{"model": "image classifier", "optimizer": "soap", "shampoo_beta": 0.999, "lr_schedule": "cosine"}
Rows from block 3 of a small image classifier, named by matrix and row number. Rows with one number within an expert belong to one neuron, the router's apart. Each number is 128 + 32 x the weight over its row's rms, rounded and kept within 0 to 255. All counts start at 0.
Before each expert's rows are labels from the 100 images, of 14976, where the router gives the expert most weight on average: "lies over" is the class under the peak; "strongest on" is what is common among them. Only what is clearly more common there than usual is listed. The data: Sentinel-2 satellite tiles (TerraMesh).
# router: slot weights (model.blocks.3.mlp.router.weight, 64x160, trained with AdamW), inputs 0-79
# up: expert up (model.blocks.3.mlp.up, 64x160x160), inputs 0-79
# down: expert down (model.blocks.3.mlp.down, 64x160x160, transposed), outputs 0-79

# expert 40
lies over: trees
strongest on: trees; clouds; main land cover: trees
router.40 [132  96 159 141 127 139 172 126 155 134 123  91 105  97 179 107 151 112  89 175 118 144 135  99 102 105  94 145 183  85  96 147 115  76  90  83 132 109 128 117  53 125  94  91 139 129 114 154 141 116 126 108  92 177 144 109 115 176 178 148 113 112 126 159  91 136  97 128 152 106 146 134  92 156 147 132 157 125 101 122]
up.0 [149  84 117 111  80 172  73  95 142  89 186 165 114 127  95 174 108 176 184 103 142 175 148 172 160  88 149  95  86 186 171 135 145 131 106 150 142 104  76 173 150 112 142  93 140 158  92 137 181 113  99 110 127 115 170 168 148  93 111 146 112 129 112 107  73 102 108 152  79  89 133  70 145 151  94 102  82 103  94 107]
down.0 [101 110 147 114 110  74  76 156 184  91 117 111 150 148 131 163 119  82 139  82 107  70 135 133 109 153 114 186  95 121 133 172 148 175 143  78 165 128  84 146  69 171 154 155 140 174 142 177 117 111 119 146 160  77 116 145 184 133 108  96 141 151 135 103  95 172  71 141 125 117 186  88  89 139 109 178 181 127 163 159]
up.1 [137  99 173  84 173  97 160 159 113 124 155  99 168 161 127 137 168 116 108  84 153  86 121  84  84  92 166 170  97 110 116 153  96 106 146  92 104 134 152 128 114 114 148 131 152  84  84 104  92 101 144 165  87  97  95 171 104  85 137 114 160 155  84 165 137  84  99 152 141 146 142 164  91 130 122 136 164 173 107  86]
down.1 [105 105  84 125 136 106 120 134  84 140 162  91 112  82 118 175 121  81 138 176 145 137 133 119  91  80 135 166 126 116 163  93 173 175 137 122 149 126 164 161 141 167  94 177  82 103  87 175 148 115  83 171 148 125 114 136  82  79 132  79 110 177 165 150 141 177 129  77 175  96 166 107 113 156  80 164  98 142 120 109]
up.2 [137 136 110 146 105 112 167 104 108 132 152 106 108 107 104 171 126 184 151 135 108 113 120 150 138 138 107  76  78 189 106 106 144 183 139 116 143 148 130 170 150  70 146 142 160 145 124  79 154 110 145 162 134 122 170 113 141 144 117  69 103 137 127  93  95 146 145 125 125 144 190 171 183 124 189 110 112 114 150 120]
down.2 [ 68 146 109 107 151 174  70 147 111 138 145 108 112 169  66  94 105  94 147 108  70 110 149 145 131 118 105 127  93  67 107 106 107 188 108 110  85 134  69 108 147  71 140 153 118 143 188 157 189 148 131  75  76  74 145 167 110 135 108 129 148 146 148 108 189  96 117 148 117 124 100 131 168 110  67  95  66 109 128  85]
up.3 [ 90 154 113 151 112  94 151  90 150  84 163 132 149 165  90 160  92 177 108 117  77 163 106 115 171  96  90 124  89  89  94 121 159 117 153 157 125  94 143 179 101  81 137  96  99  77 128 158 119 107 102 180 155 100 101 164 113 129 139 174 105  95 167 170 133 103 104 161 155 148 116 125  87 133  88 148  93  92 112 158]
down.3 [111 143 140 153 115  76 186 102 107 116 103 156 127 144 112  88 185 175 133 177 145 150 115 137 151 188 112 115  96 166 156  69 142  68 125 141 129  88 135 167 116 188 157 152 131 153  94  70  74 142 103 146 151 101 163 181 149 131  67 152 140 173  75  74  91 156 141 162 152 153 113 137  81 142 102 144 116 148 164 143]

# expert 60
lies over: built area
strongest on: built area; main land cover: built area
router.60 [176 105 153 180 121 147 138 134  96 127 126 146 112  88 116 139 121 142 118 144  81 118 177 139 189 194 120  84 130 110 112 125 162 153 157 123 107 129 116 163 158  39 145 106 155 180  66 141 138 101 127 115  88 117 151  88 132  97 115 131 126 139 131 123 149 110 102 102 128 138  97  82 148 165 109 101 171 185 144 143]
up.16 [ 75 128 128 128 255  89 127 134 176 129  86 129 134 129 125 129 128   0 129 116 128 104 126 128 128 129 127  89 126 129 129 128 128 128 130 125 127 135 128  89 128 128 128 174 128 129 128 128 128 129 129 139 128 125 129 128 128 128 125 132 128 129 112 132 151 125 131  40 133 126 126 123 128 120 128 128 118 128 128 129]
down.16 [154 150 125 129 129 129 129 130  19 132 129  83 127 255 131 129 121 102 161 127 170 133 129 130 127  95  99 135 129 130  87 120 138 133 125 120 129  62 199 128 121 130 131 128 101 128 128 128 125 125  99 127 129 129 119 130 125 112 154 128 130 128 127 168 142 128 128 127 141 121 174 128 126 127 128 128 128 119 126 129]
up.70 [ 94 128 132 140 126 124 126 138 127 128 144 129 119 131 127 133   0 128 149 106 128 128 131 130 130 133 128 128 128 129 135 183 128 128 144 125 128 128 127 128 128 122 132 128 129 138 128 128 128 126 135 128 254 128 130 121 126 128 216 128 128 128 134 127 155 128 124 128 129 128 128 124 194 127 120 133 130 133 128 255]
down.70 [ 78 135 127 128 135 134 125 129 151 127 154 129 102 120 127  53 129 201 103 126 133 126 118 198 121 127 115 134 125 125 125  99 125 127 126 124 141 127 128 128 128 131 131 126 128 126 132 126 127 127 135 126   4 255 127 129 128 128 126 116 127 124 164 149 167 124 124 127  82 129 115 128 123 130 132 131 125 125 126 130]
up.75 [127 128 128 128 129 135 127 128 129 121 128 128 129  97 127 128   0 127 128 128 128 136 128 129 128 129 129 128 128 128 129 127 129 129 133 129 128 129 128 127 129 128 128 175 127 127 128 128 128 128 128 128 156 128 128 127 149 127 130 157 128 129 130 127 255 255 128 128 128 128 127 120 128 128 115 128 128 128 129 128]
down.75 [ 41 137 123 133 140   1 141 137 199 125 126 137 144 116 135  99 191 117 111 210 145 123 133 187 123 150 100 133 140 128 121 120 184 144 126 112 138 114 100 134 127 210 117 127  44  98 129 137 127 112 126 142  62 129 127 128 134 120 148 113 133 101 126 151 138  65 120 100 128 120 115 128 126 136 116 121 123 118 135 127]
up.107 [127 100 132 129 129 128 127  14 129 128 126 132 132 124 116 135 128 128 144 128 128 131 130 133 129 136 226 128 116 128 128 127 128 128 147 123 107 131 127 128 132 127 128 127 129 127  93 128 128 128 134 249 128 118 128 127 131 122 128 134 127 132 144 128 128 126 127 128 244  23 115   2 128 128 122 127 128 128 132 128]
down.107 [130 133 124 129 130 110 128 156 108 132 127 146 164  97 140 139 129 126 128 160 133 118  92 118 127   9 107 128 130 136 124 130 129 129 126 127 134 129 138 134 118 139 107 130 135 129 142 157 129 119 130 124 114 100 119 129 148 136 131 136 129 125 126 117 129 127 136 124 121 162 128 116 127 126  33 143 126 122 131  65]

# expert 11
lies over: bare ground
strongest on: bare ground; main land cover: bare ground; main land cover: rangeland
router.11 [ 85 109 117 111 163 172 192 155 158  86  94 113 121 143 169  63 151 172 118 167 108 121 129 143 138 115 137 172 183  92 129 124 168 138 146 117 135  63 160  86 117 162 144 121  97  85 170  95 160 110 137 151 165 139 116 161  99 141 188 201  80 133 120 146 206 135 187 146  77 136 147 161 117 101 102 130 172 123 127 109]
up.21 [128 127 130 120 131 127 130 129 177 119 127 164 227 126 149 128 127 135 117 128 118 127 138 127 126  76 148  20 202 107 127 135 130 130 128 128 128 124 127 127 128 127  64 128 121 128 127 128 130 128 184 133 129 157 128   0 118 128 146 190 128 155 119 127 134 129 148 128  73 128  53 157 100 136 117 127 128 126   0 131]
down.21 [ 77 146 129 132 129 255 127 143 124 130 122 133 124 133 129 122 151 159 122 129 129 133 143 102 128 128 208 153 128 129 130  83 121 130 126 130 125 131 128 129 118 129 126 128 130 175 137 146 140 126 121 129 118  74 129 140 121 108 126 129 128 136 139 131  85  66 100 161 147 129 128 133 128 112 131 128 197 128 127 133]
up.31 [120  93 123 130 129 154 107 140 169 111 199 129 129  96 125 119  59 130 119 133 141  90 127 121 128 126  81  35 150 128 126 130 123 108 126 113 124 123 139 111 124  37 146 133 119 116 157  93  40 126 123 133 128 138 119 135 115 128 139 179 131 155 131 126 170 128 130 131 107 158 122 140 154 173 103 136 143 120 166 130]
down.31 [ 63 146 185 149 117 115 125 128 160 118 128 148 123 127 131 113  62 109 126 101 130 125 136 123 128 130 128 165 133 126 153 128 146 141 129 136  98 133 129 140 131 139 127 127 191 123 122 137 147 127 134 131 150  53 191 151 126   0  44 136 148 133 127 168 107 119 127 143 129 128  98 144 100 137 132 110 124 129 129 166]
up.44 [128 125 126 128 127 130 130 128 127  98 127 128 129 127 128  55 129 128 127 131 129 104 128 129 126 127 121 129 143 113 128 128 150 191 129 127 145 125 128 128 125 132 128 127 128  25 132 129 136 127 128 140 209 128 118 129 127 128 128 128 115 128 112  81 225 128 128 131 127 128 130 129 128 127 127 128 128 136 128 128]
down.44 [128 143 132 135 142 128 129 127 190 125 128 139 127 123 103  50 136 123 128 128 148 155 171 123 130 134 128 130 128 129 128 156 135 135 126 130 124 124 129 128 129 127  76 127 126 114 127 142  99 127 128  98 126 126  96 126 127 161 150 128 128 124 131 166 130 129 128 130 127 131 128 128 128 128 127 147  74 131 129  93]
up.66 [128 127 121   5 209 148 134 134 160 121 126 128  95  61 174 106 129 132 106 128 127 106   0  67 142 108 178 150 157 151 118 129 127 138 205  75  45 129 129 122 118 132 131 129  87 122 176 144 126 124 120 161 160 128 128 101  91 127 199  44 123 191 129 127 130 132 129 132 126 145  84 133 128 121 116 127 128 128 136 131]
down.66 [130 160 139 131 130  98 129  95 125 113 129 129 130 126  96 127 158 124 146 127 132 131 206 126 128 182 112 127 126 128 129 255 129 134  69 126 127 121 134 127 131 124 125 128 202 119 106 172 170 128 130  86 128 127 126 129 126 129 141 105 127  76 128 134 133 131 123 147 146  56 127 113 139 142 113 145 126 135  15  69]