{
  "arch": "vit",
  "model": "image classifier",
  "dataset": "Sentinel-2 satellite tiles (TerraMesh)",
  "train_examples": 72500,
  "image_size": 64,
  "crop_scale_min": 1,
  "horizontal_flip": true,
  "targets": ["main land cover"],
  "num_classes": 9,
  "norm": "layernorm",
  "norm_position": "pre",
  "hidden_act": "squared_relu",
  "mlp_ratio": 4,
  "head_dim": 32,
  "fused_qkv": false,
  "bias": "none",
  "qk_norm": false,
  "layer_scale_init": 1.0,
  "parallel_block": false,
  "inner_norm": false,
  "moe": "soft",
  "drop_path": 0.15,
  "num_experts": 64,
  "moe_every": 2,
  "expert_mlp_ratio": 1,
  "slots_per_expert": 1,
  "shared_expert": false,
  "patch_size": [4, 4],
  "conv_stem": true,
  "layers": 8,
  "width": 160,
  "positions": "learned",
  "pooling": "mean",
  "label_smoothing": 0.1,
  "loss": "cross_entropy",
  "residual_init": "scaled_by_depth",
  "optimizer": "soap",
  "beta2": 0.999,
  "learning_rate": 0.0042,
  "beta1": 0.95,
  "shampoo_beta": 0.999,
  "eps": 1e-08,
  "precondition_frequency": 16,
  "max_precond_dim": 1024,
  "one_sided": true,
  "adamw_lr_other_params": 0.0011,
  "max_grad_norm": 3.0,
  "l1_shrink": 0.03,
  "ema_decay": 0.995,
  "max_steps": 32200,
  "batch_size": 128,
  "epochs": 56.8,
  "lr_schedule": "cosine",
  "final_lr_fraction": 0.05,
  "warmup_steps": 640,
  "weight_decay": 0.03,
  "adamw_weight_decay_other_params": 0
}
Rows from block 5 of a small image classifier, named by matrix and row number. Rows with one number within an expert belong to one neuron, the router's apart. Each number is 128 + 24 x the weight over its row's rms, rounded and kept within 0 to 255. All counts start at 0. Numbers have three digits each.
After each expert's rows are labels from the 100 images, of 14976, where the router gives the expert most weight on average: "patch colour" is the nearest of a few named colours to the mean colour under the peak; "responds to" is what is common among them. Only what is clearly more common there than usual is listed. The data: Sentinel-2 satellite tiles (TerraMesh). In brackets: how many of the 100.
# router: slot weights (model.blocks.5.mlp.router.weight, 64x160, trained with AdamW), inputs 0-159
# up: expert up (model.blocks.5.mlp.up, 64x160x160), inputs 0-159
# down: expert down (model.blocks.5.mlp.down, 64x160x160, transposed), outputs 0-159

# expert 59
router.59:122109135156157157144123151123101128116148158179110156088093111132120086150127126132112126099161108154080155162106154132140087095086159129129134113090146163132140084115128148089117134109122127135119108098143114109112079146115143134127106120138129123132098096123108116088099075121157127152143117171157134096108119106142129054123125144153180119136171172123109124100148141107126111144111108142120136106132086121147147148108137080091121161109103133127092097149148098153141113155091152
up.0:102153157146122156157101127125150156159086173099137105152101154100155150102111115094155107139160128154082114155100093152107125100093125100125125137116106101107152151169131152171150138116101099111127084148107156140157108139105101154096088110140135102100125128163130097133117101127152104146135101101158139165104147154152155108140106087156148145130101150103106156159115150101152154105100096139105116146151149117119104098092116153148150147103154098093134154096118106148127156102152103
down.0:159137156140139088132099116099151156160102103155099101160100127142099109098099128105124102104116104109115141138084153111133177142110146087145148149144141178116143120135148143103093151108142151149099111113160090084149079105146146096135116179156113106136147108156159127108107100098156142144109115155147109147124176142141172146096142106105129144139151148157142148147149083130128170097132103120145159152109114114112121101123151096145105160094142143126122151145145152097104148106146081
patch colour: pink (38); white (31)
responds to: snow or ice (58); main land cover: snow or ice (57)

# expert 23
router.23:115106135160126136131126147124118131128144177187113155081097129109090106137150140122121134121131128131080131149112153133130093116103126140137124109090161147135144111124134159112115133099133146117124111109157124103132099152113124128105091129130140119131104105131114114094110086145146123145156109152176138084095127122174115041105146159147188111127156182120104126074152114108115111145118111149130125104130093117152125163118126073080106172122110129125088098145120099143126104144111174
up.0:159096104120145114127116089141136152155092089095128086153153167120162146148115151137150168137132099083115130110104130104152175105151107097113151100144087104125127119123126164142175109105106110103150150144141105112143110105094081132142107131138123109115120153155113102077126102121133095152152098155098097123164108104083138145109148149107169105118170087106151147154163082137167137107147141115145148173126143152114111109125111137150114106100124141105106130128142115108146081105145100
down.0:136128151077104149100169150181152155104151163135105107110104152106120113104128105137104155150148110108117113151151144152153148137150092120110112149104116116107164138117108079103171177102105121120102087103121150140148166153110109151151114103113158105105106106153114105104104132127098105121122134152173104103114134127147140118140131152144130091153132118151093107127140152141102105085124100103171151106176105135122104150156127141170143088105152104110092124087151146138106144150073116
patch colour: pink (34)
responds to: clouds (49); main land cover: clouds (34)

# expert 22
router.22:127108125133154116141128153113121150111149187154104159108095105126118112143131126113127130130155100124065136155136120137140103095103155140145114122098159153165130117127142165126113139102127120137129144122137107116132086154130127128149081151129146133138070096168112127115128088118141132119179116178197121089108132121143122050101139158158184114141171108125109144085142122092137094159090113118127150116130102119154142146122118078122128161132085115117116126172132110142129123145138167
up.4:106150107145118144141114115170150149146147111165142094142145115091103112107134152101109118149090149150104097152115096086145117120169109114109141130111101150098096123156145095110157146111101115117092144139114113146100106109124147107106113134119141102084144144154141140121175159143110109093149103113120149134141149100130097126117150144146113141122102171099176112121176151081161101148109173156114148146147115100111103109150113164141089169107155172158091104097116166160104147156103140
down.4:124147106145157150146145098138143143090138108089143107149102114114099108145105143167138087170136170114171144143145153089117107116104107110165169141147143113108124151146109096132142100151088099111137087118146145106135141098105102174113106143176145151126137144157107126118112089160093140088127148147130147157107107111112147106137111099092141112173148159149139146148079104115146143115147108080109112142175146147143115100162118098113104139086082142112133131146117151148141147143139078
patch colour: pink (61)
responds to: bare ground (95); main land cover: bare ground (87)

# expert 58
router.58:070100124147158113110145139125114107111146141173084174102107114116101104120145130118121129077139130162077162169122153111149099138125156148121122142118168116118139091110120159124113122129140132138118130103143131106130114163135112135149108109145100148139082136111089117099134088140159142134142114146151117071091108126154126086129115144141180110120159171132115122096087111093136113160096089137152119127114111123126137145124137090100139175155088109123141074168148081162128139128105157
up.8:158111103133100129109102102105147154146102137102162096137154156154154153152111122149100104154099101094101104102104154104117101103109104100132152106145118137125101132155154104153100103104126103100101141097145103108103101102097119099121135122161159101096144104161155146110101156103149114100155161154107154162130154100103112144095151144103125143149099108094163102099159154130158101102129160157157153154153154106137141105152102160114152163099153103097097140143101140150151099102161115
down.8:168140089146118108153097129100146105096097151109100159095120095098124110128119157168148102135144159149099104097130100146097096121148139157127163138141147111120117127156148144104101139133154137122157143118100117151164122098147157160114144121103139154158152126102155101144156102099093096156099159150115141090145137122128156151158098157166104144098102100164093154089158152138158156098107155098129134157147153162114158114096113157125099134124154155096158113099095107109140095153130098
patch colour: white (78)
responds to: snow or ice (73); main land cover: snow or ice (67)

# expert 20
router.20:100093099129130134082093151144120113118116137184094141118110110138131112144107142101123149110127109132123116099134173131139066093112153106113173109128142115131143114135138116120115095088124127120118101120170139099120104138100120143120120103136124128135092084127108115129110107140170124130104129186180121081106141082152134107107118118116154121108191186125106099123191108110106112142140072103110145109121124136145136139094127101097110149120094139130058099143111145124141118123098135
up.0:105108129156097128164122095152132124156120100100165160138104106121112091110111155095163135137135156107143111159134144147155089125097145167156116165104102126119147103152098167153149145141138138113163092153089101163137132120103117151116114136089155162118154154142166162137153094142102126100156112098109138157109119156162141091156118155156150130106095097137155110095093155120120137141101166121164106133114166164139145146132103101144132156153162097090156153102098133099109129158129102
down.0:099113158107138148117150161102120113115119134112120126118140108130135132131146114072134109108088137104107167168108103120108131122146117119111177166140150112145114108159113121145178124140155151143146145173110164129112145088096139121114148117076107105144145160181128103110145087111111107140072110160114113138142145145178135173125114110084163145141110095139121109113159120113150141175114156126155109151170147159082164151175126093146111121115139123150104146137144086102115163123126148
patch colour: brown (65)
responds to: built area (100); crops (81); main land cover: built area (74); water (69)

# expert 32
router.32:124103111135136129133137121121111128109154174176097167102084117133095140147132144100124141114152110127084129154122124146127099124128162147138094133088161153153143111101140177131139152106136134129125136105124131121122095143117106125124101128125145136153091124163105112096143089143135134141175099171196133077107145140160150059114146149145189116143150139098135151083125126099139091149105098138126151095131114113142159161131109085120142175111104116116110117162125105154124112144128183
up.10:158154093149116142159130111158147145143154136151161097121153155154108172164111147101110161099148137112108112089100119145106097108091112104153164137110104145110125116161151092107113142102147140102110147116169119141124139105115148079152150115139141105144150156119096143108104146107151168154149111103104149156159150130095104128104142110108096153156136152078107114138155104110140146160149099161129144155116114177110103091165112159104153160094151157114094099152113130158118095146110106
down.10:087111122146145150152159107121110171075115111097111144160178110110160164112155109102142115112081144108163111147109155114145163151101082161112097112114121077177170164151110110152108107140160180150112154145139137093106142144112110145146113147137110148132110143153169143092115112107108147123124085111162111114113147081114146158128102103144115146133123107085151149144141110147140145108156143142156107093111144112110145098117112086147111114164108106109147139114111113143095134109111142
patch colour: white (36); pink (33)
responds to: clouds (71); main land cover: clouds (64)

# expert 41
router.41:119098147155167152152153147119105124111141193185106162082103120128097106126102116131143138130148115139058133154124138134136099113112161136123123142102157153127125104139125153117146130121133123148114117090118130121153074158120136130131140147132115108108080106156101123107127071145137107138150106151163104112108136127156125057136161127129190139145143128128110144105139117084111114130077096157135154116135112136171142160105111082099130172140079116116126127144135101155142100134103154
up.0:163109101138106096094111104163103141110156144114148097142103113162091148149113150147144129149145089098110113113111168163089156156156099117102147111108144116094161154143096112094093106137156109094152161146140106109095117105103141094115107116114150096158159091097125162107141153115133151145140101139118153095158148112109143131091140149122092108096150155089143108095119110162103117114164137099149147148145090095110141143153112165147149110141163149105146093156121125098139143111112167
down.0:149107118109085120100169118109143144146153112169111107149112140146171110104138091171106140146108127110133105146155170160131118107128149163144114136112148111150127145110168110110109150108116110093113169101118126111169110106105127165147144171170149120126109132085115122112155158110146109162171126156115106086147108151150114107125148083144165090085152166105146111112162148093118107126147107105093117118091111143171109151142147115109150100110148164151112113107146162107111087143110106
patch colour: white (44); pink (43)
responds to: clouds (51); main land cover: clouds (41)