From a checkpoint of a small image classifier.
Model: 15M parameters, 64-pixel images, norm layernorm, activation squared_relu, moe soft, num experts 64, patch size [4, 4], layers 8, width 160.
Training: 32200 steps, batches of 128, held-out accuracy 81%.
Rows from block 5 of a small image classifier, named by matrix and row number. Rows with one number within an expert belong to one neuron, the router's apart. Each number is 500 + 40 x the weight over its row's rms, rounded and kept within 0 to 999. All counts start at 0. Numbers have three digits each.
Before each expert's rows are labels from the 100 images, of 14976, where the router gives the expert most weight on average: "responds to" is what is common among them; "peak on" is the class under the peak. Only what is clearly more common there than usual is listed. The data: Sentinel-2 satellite tiles (TerraMesh). In brackets: how many of the 100, against the usual share in percent.
# router: slot weights (model.blocks.5.mlp.router.weight, 64x160, trained with AdamW), inputs 0-159
# up: expert up (model.blocks.5.mlp.up, 64x160x160), inputs 0-159
# down: expert down (model.blocks.5.mlp.down, 64x160x160, transposed), outputs 0-159

# expert 58
responds to: snow or ice (73 vs 20.6); main land cover: snow or ice (67 vs 14.6)
peak on: snow or ice (66 vs 13.9)
router.58:404454493532550474469528519495477465472530521576426576457465477479454459486529504484488502415518503557416556568490542471535452516496546534489490524483567479483518438470487552493474491501519507517483504458525504463504477559512473512535467468528454533518423513472435482452511433520552523510523476529538482404438467497543497430502479527522587470486551571507479490447431471442514474553446434514540484498476471492496515528494515437454519578545433469491522410567534422557500518500462549
up.4:546552486509481510463502448551458501479553546482468490506489552552538490478509553553524446511448482533484505447472469504456445473553448454447549454456448521484446458467525445521527483446539447554552488532556476467448510546445468475448534472474538557507525469457504444475523483452550446449552500456554552537554555450539555555448465526535520465452444544503550507555553494553446553532466554534552555553505524469447518443556534481479553467449553527488453489554473448445442487506447522
down.4:435475472442516463561544440514494530475560466564568536462507461568455533535542568445517518465461537456519516477462566440516568540528517496527455478471501515456460448482471567528500475526518550433457519531455506503472508537482476455456507445470460524533495524486451564529520491464521563516497480569437473441480456478490471450544490474518531545546436441480558477523442467520456458540569564568474476478479474433497517563538459481539436544501502438537545532474568494543458568464547460
up.5:550543556526460538506457459555460543473465503457523467536540543460544542544498475555488467544480492556531529449459537494476443457556444454544555553517462508520460513539544537540444457447496460452511494553541452501452452458444482465455494454528452462487543458482533445482467554532554451470554461526466505556527545445545511541445525481462462522445551446463554455544498483491445454445528546498556543543543522460480512457556489551550458444446554499450448505542545550445541554465516540
down.5:441514534548443457459451513465460518503454552555559541540535558477552447541541461530493543490547496558467457465449476533560443529453469558544442443485530507552534463558493485473539452486554467441473486520446458490478518461488540540531441545509474442458455441486537556450490554519522517531461554445534498474545450548518480447557501458441467476454558444467535440515443453442540442474493529533441473503540543495492528454516485441538461442539501441461541520471456538519464555471487460
up.6:539492451548451501458451450546521487519548453453540535548548548472553489548467502546516452507451448447511515452525540449525547542503458450510547535452461452489445523549549452514546452453469496445551548548509484549452512452451491540452452548453549452516554519552451478513523547466547523453548452551537549551548549450454455452450495479548455475533451459448550452471497498528453450458509489451510548549548469545479479452548516555525488453450549478471449453486470453450548491463517456
down.6:453521454546456518477510532545453546547453479541545545506546454455542551547516546547454539483546547456547517532512543472453518512456548546454459543453510453454552546533521544498545453529453454458546457469461546454545547547473454495502455547546484480543546453459486454452460540546454546544548491545510510456480454545516471467544453546524547487455545458454542456502449547500525547462524456454535456523453476546546453549546454459453546545523449496454544521548455543547453547546546546
up.7:468486547448527524549555520461515506480458491555446527444463450472454509452479445449526554533543552541525474546546501530469467550447552553456464537545548456444497461501444518514447518531507543553446453445487480446514535550543456554497479540537453543460462457509505465542520477448460488527537550473546555522476445544554557542550472546453445459454512530536458545543489554524552555487540553556554461450452453553523520452457494468532447447539451468522489449541511449517449478472545556
down.7:464545482521466496491506450554542547501538459548548552520553450489537555547549472454454480458453448454550549542553536450468543553522530447448502545448535452447501552544552543537550527452517461453501522458447515448551522540454446459546450456537508450526525486537495549478459490547452552552537447541527463508452448480516524474538461550541547552453542476479508449496464495546455551447549451489532450548468547546511456540549461514535552551533516461456551554490461542538471537479473551

# expert 55
responds to: built area (99 vs 37.5); main land cover: built area (70 vs 4.6)
peak on: built area (52 vs 5.3)
router.55:450433454502533513476477486488437512481512577580464530437460432509432495519514551480482508460532475489440459511487545550512441451442516481504546499453541534541549434488508564463455479417521516494465482432541468470486480509489487518499458517459522475540474458526450484468502459526500505493544481554614510398507505453524490404445506572496572484474509556467483518401588467480505473522470451469504482476516452473549507532492521421455488537474460471491412474554525493506523480501467568
up.0:536525538532524465560526531469532521538466471464540491536529565529499522575412537467522471540528534453530484515473426531560434470488470459525454511468529524477448423519529454589552531481528529470550539469465468464473466524454480536467419532525533531532531541481525515572538448531518528473475476460521530581517590428490478467487525523485463466515574452464540468516490536533426484522527555540573527474476528475524434498468461554528535477471542488454541468485470584413490536568466465
down.0:514467469473466535418469518429468430476467467547527468475519473512523534529585530496529505467526456472518470468476583492466539569544531477475524498539472469523496532468478571528530572529530533453465522424537535476467524469463467463483533523467527462474524463528518494466527463475572498468472469534429471505529460579441582498477467574468539530533476491407538531467462458561533465474466525465535536532494412551582533528474527459509503532466533457545450421474583544532528538427523520
up.1:554448475525470537557467552578528525488468534452489476519534496528507535419455454508523482474462450445467477524473429469529532469494549447522451560489473465537486528520535526549553418550538569467455521535473463543533470469465473455453534439546502531546513563449544550523464506451516471534531451562545522555484533460488526455548524580524466518450523542453439451555535512457552477458461545521453519529528492483537537487546542556477548472481533550448570432447447558545499555508531510
down.1:485536482475451562507458482525523521508466551526573421570472564418452448432523475503533510536505482447523470519530550473469451518516555469526551491471474472581555528484481529475470437479522517511467475546540470468532576471570473538478436434469471491525419505516567510561476501473453476467525427539439472498513523450526534555538469557540539514526437518514514527475467469470495572526476492458514550432420574502474480533475558465417460555520480475509463440559473482534475455469472529
up.2:525491469519509478530511539519476473535453454455545510487535479471483478541514592472519497579465579496493469419485411468525415579528511466470459540471505532473440537534512482525531483486538467498495518471406488458481437414572502434429466478447530511579486536460513519475452554554491464515536477487559537589481534468586530504483423477470448522459454497510525466533519491531548501466486515441469483537472546525473549462535569540474489537524529580463529512505525555523525418481467479
down.2:538521483487457538515470592465470465450570462423521410532483465471539452526482489472531439473522481506469453465465551450515538513535460465477484481474569415531584466536532489545471458537502520468469469429530469423474467473543416578521469461489466466466532538528491457473496424470484525530458492523489438453405493484530480536478467465447451535533461430466473532529496465470502462515528540531533511589479527516453523472530464485414465535542535463408485530480507517478532537462550527
up.3:492455540432473484575484473446538531533581494538475538524455467542464434467469463497456549536538517489471472538525538541458466534452473559481436540530539534459433538468553568466536540507533480528464577464425531471571539538501524454524531527502472537528532528453464563477480433541440476538540477447522524566552541544482456507547530523556548482417534507512461538480500548412461514532523528542486461459482528552531502494451511565525487488537461450518548509440568556458450477482542490
down.3:460518537469453478514437471481537523492529521476479482531461486534523467537580530482469537532521526538534531530530483467545538439487538412535480540464466581471415539460540539473526536533583534575459463560541525468530538526469463478533474552499527469457561459527432533462463560531466463473535542550532536542539447479465468454542450536421540466555478492515495464531464527525473458529533461522529408466472496432449581467555481461517541582540493462458463535532531538539536485534548526

# expert 5
responds to: crops (99 vs 38.9); main land cover: crops (96 vs 20.2); built area (92 vs 37.5)
peak on: crops (83 vs 17.2)
router.5:526491482457504537439492548544483473510449522579477492444520501508496462501470481526520441491506474483478548530476572482545431405434502471468533447447505494459529417489498488493489446460455455489467480477472522440518471543469507523483445436526472517476433435463481537451493494510608467498465489567569457508418504442534497435420525464467557486483599625481464473522525453489436478502449432473482493459486480507494534497463495458490442479464471563528434452519480502498508433509478501
up.0:429462531532527461504467456447539539534541539498524482528529466536514492473480541471513472548533553554474531456481437466519483529510559482470562557524539472569480553457559570471470539500534533518465463535568471573434526535492467472535529535452536435496557523527450497470479513470438517562546522453438513573482460449515528521436480536526505464427456495448481528450539530530528485488492491560572465551513444431460445564532569513467535551455459431472572495475478469536489566462509547
down.0:544545513524436537461508472546539582455464515505462550444456547513453460546507464523466541456490524452459505474543438501534478485586532528459551534423506465548541550455560509452456544452470543519458545527419488590540466471454495523500478470452520579461457459506485530508482482489547476540469543532415526478525522531573523517477478463487526568535517575499535490510524486456551487539530523489467533526455490545497515446452497595487527443529556470535453466487528426541432506429460488
up.1:440457494505502452548542535559541550506472482504494552491452484472518439554551509545442560457547551460505514522511444537469450484457455548535441556501460523550480551540541554472453536541531519504528464458459461557451454531465462476450483439442444502452557473441558531523549454552443531532451543463535520452487460507458470546528451546500445467533461525560551535536446532476525453486520502452552470538505466541468448558532459445467535463559515469439497552516530540452546553514484439
down.1:429444543477468485499539467530462469535438485500552505461533539464455467468483442492517514544530517429467485533490433547452430463520440475479458465474544538527445556466432535491552536440462460565430540515568539440471465466483537555539523471478518514440477457428565461460497516536518465557535519529570442563473444539472499434542549555455478469541474571522482459523471544463459536536461515452564442525534463525544475491519487449475559483551474522512528478469454538452521463495458525
up.2:525466553556550553514545528439471503511556542485491547470475518496558528556472499529504561475564468525544521530465462511442443546467451443476526472509446535469556553446466560536475540562536521479463465476442539564463480541519443512540543563546459463464462470547514518500554519457463456557511453465559448520507521528498469441488454526467474530491454512489437546437443488539544454544525555475537443498468508487533563561530448465515550444547458441436537547458436523545446548521462485
down.2:497456545476507437556554444428481460555551551426547447546451481493473480535496469443517494538475480517475461467518516544535509528497485472492421554518557539546495520492477483459478512558535478496459538440514454564443492453517486440517534517450546450538486529561545439492515441457517451573516435453487455526463472549553472564447527479466440485562476441446492545453509467550441515475480459489472535545465538453523461452526538531545528559472553508519550554459533492431459451548450458
up.3:550480556542490543483523446447454544481489556457494446553470444543558515464554522492534510473506467476483524497458481532442455467502443550444444470497450506469546556444557539506483520539522549551449463505448557498444489533527457531533514546460445479463459516493535486497529509449545442556526445456446536445557538555529535446536464527453517536444445501491446557556531459444556556443535504467505443556487540447558454506527499557503558463457558509473480449478524457552444553454462515
down.3:474472442516458447567492515524535498432547516530480435473529522449535530515550562435522561548512494522548541541461476504453450528532516544532508486454508509462455529545543562535555548551497545436514467448466554548514457536459478450546470529565544458545541536474456546436524517549453486450514450485435509536480445541530517531552459492546497475548446432548548538534470545440456477533516461462548483470470523495431460565538521538543459538510545446477529476454555566451484564486526540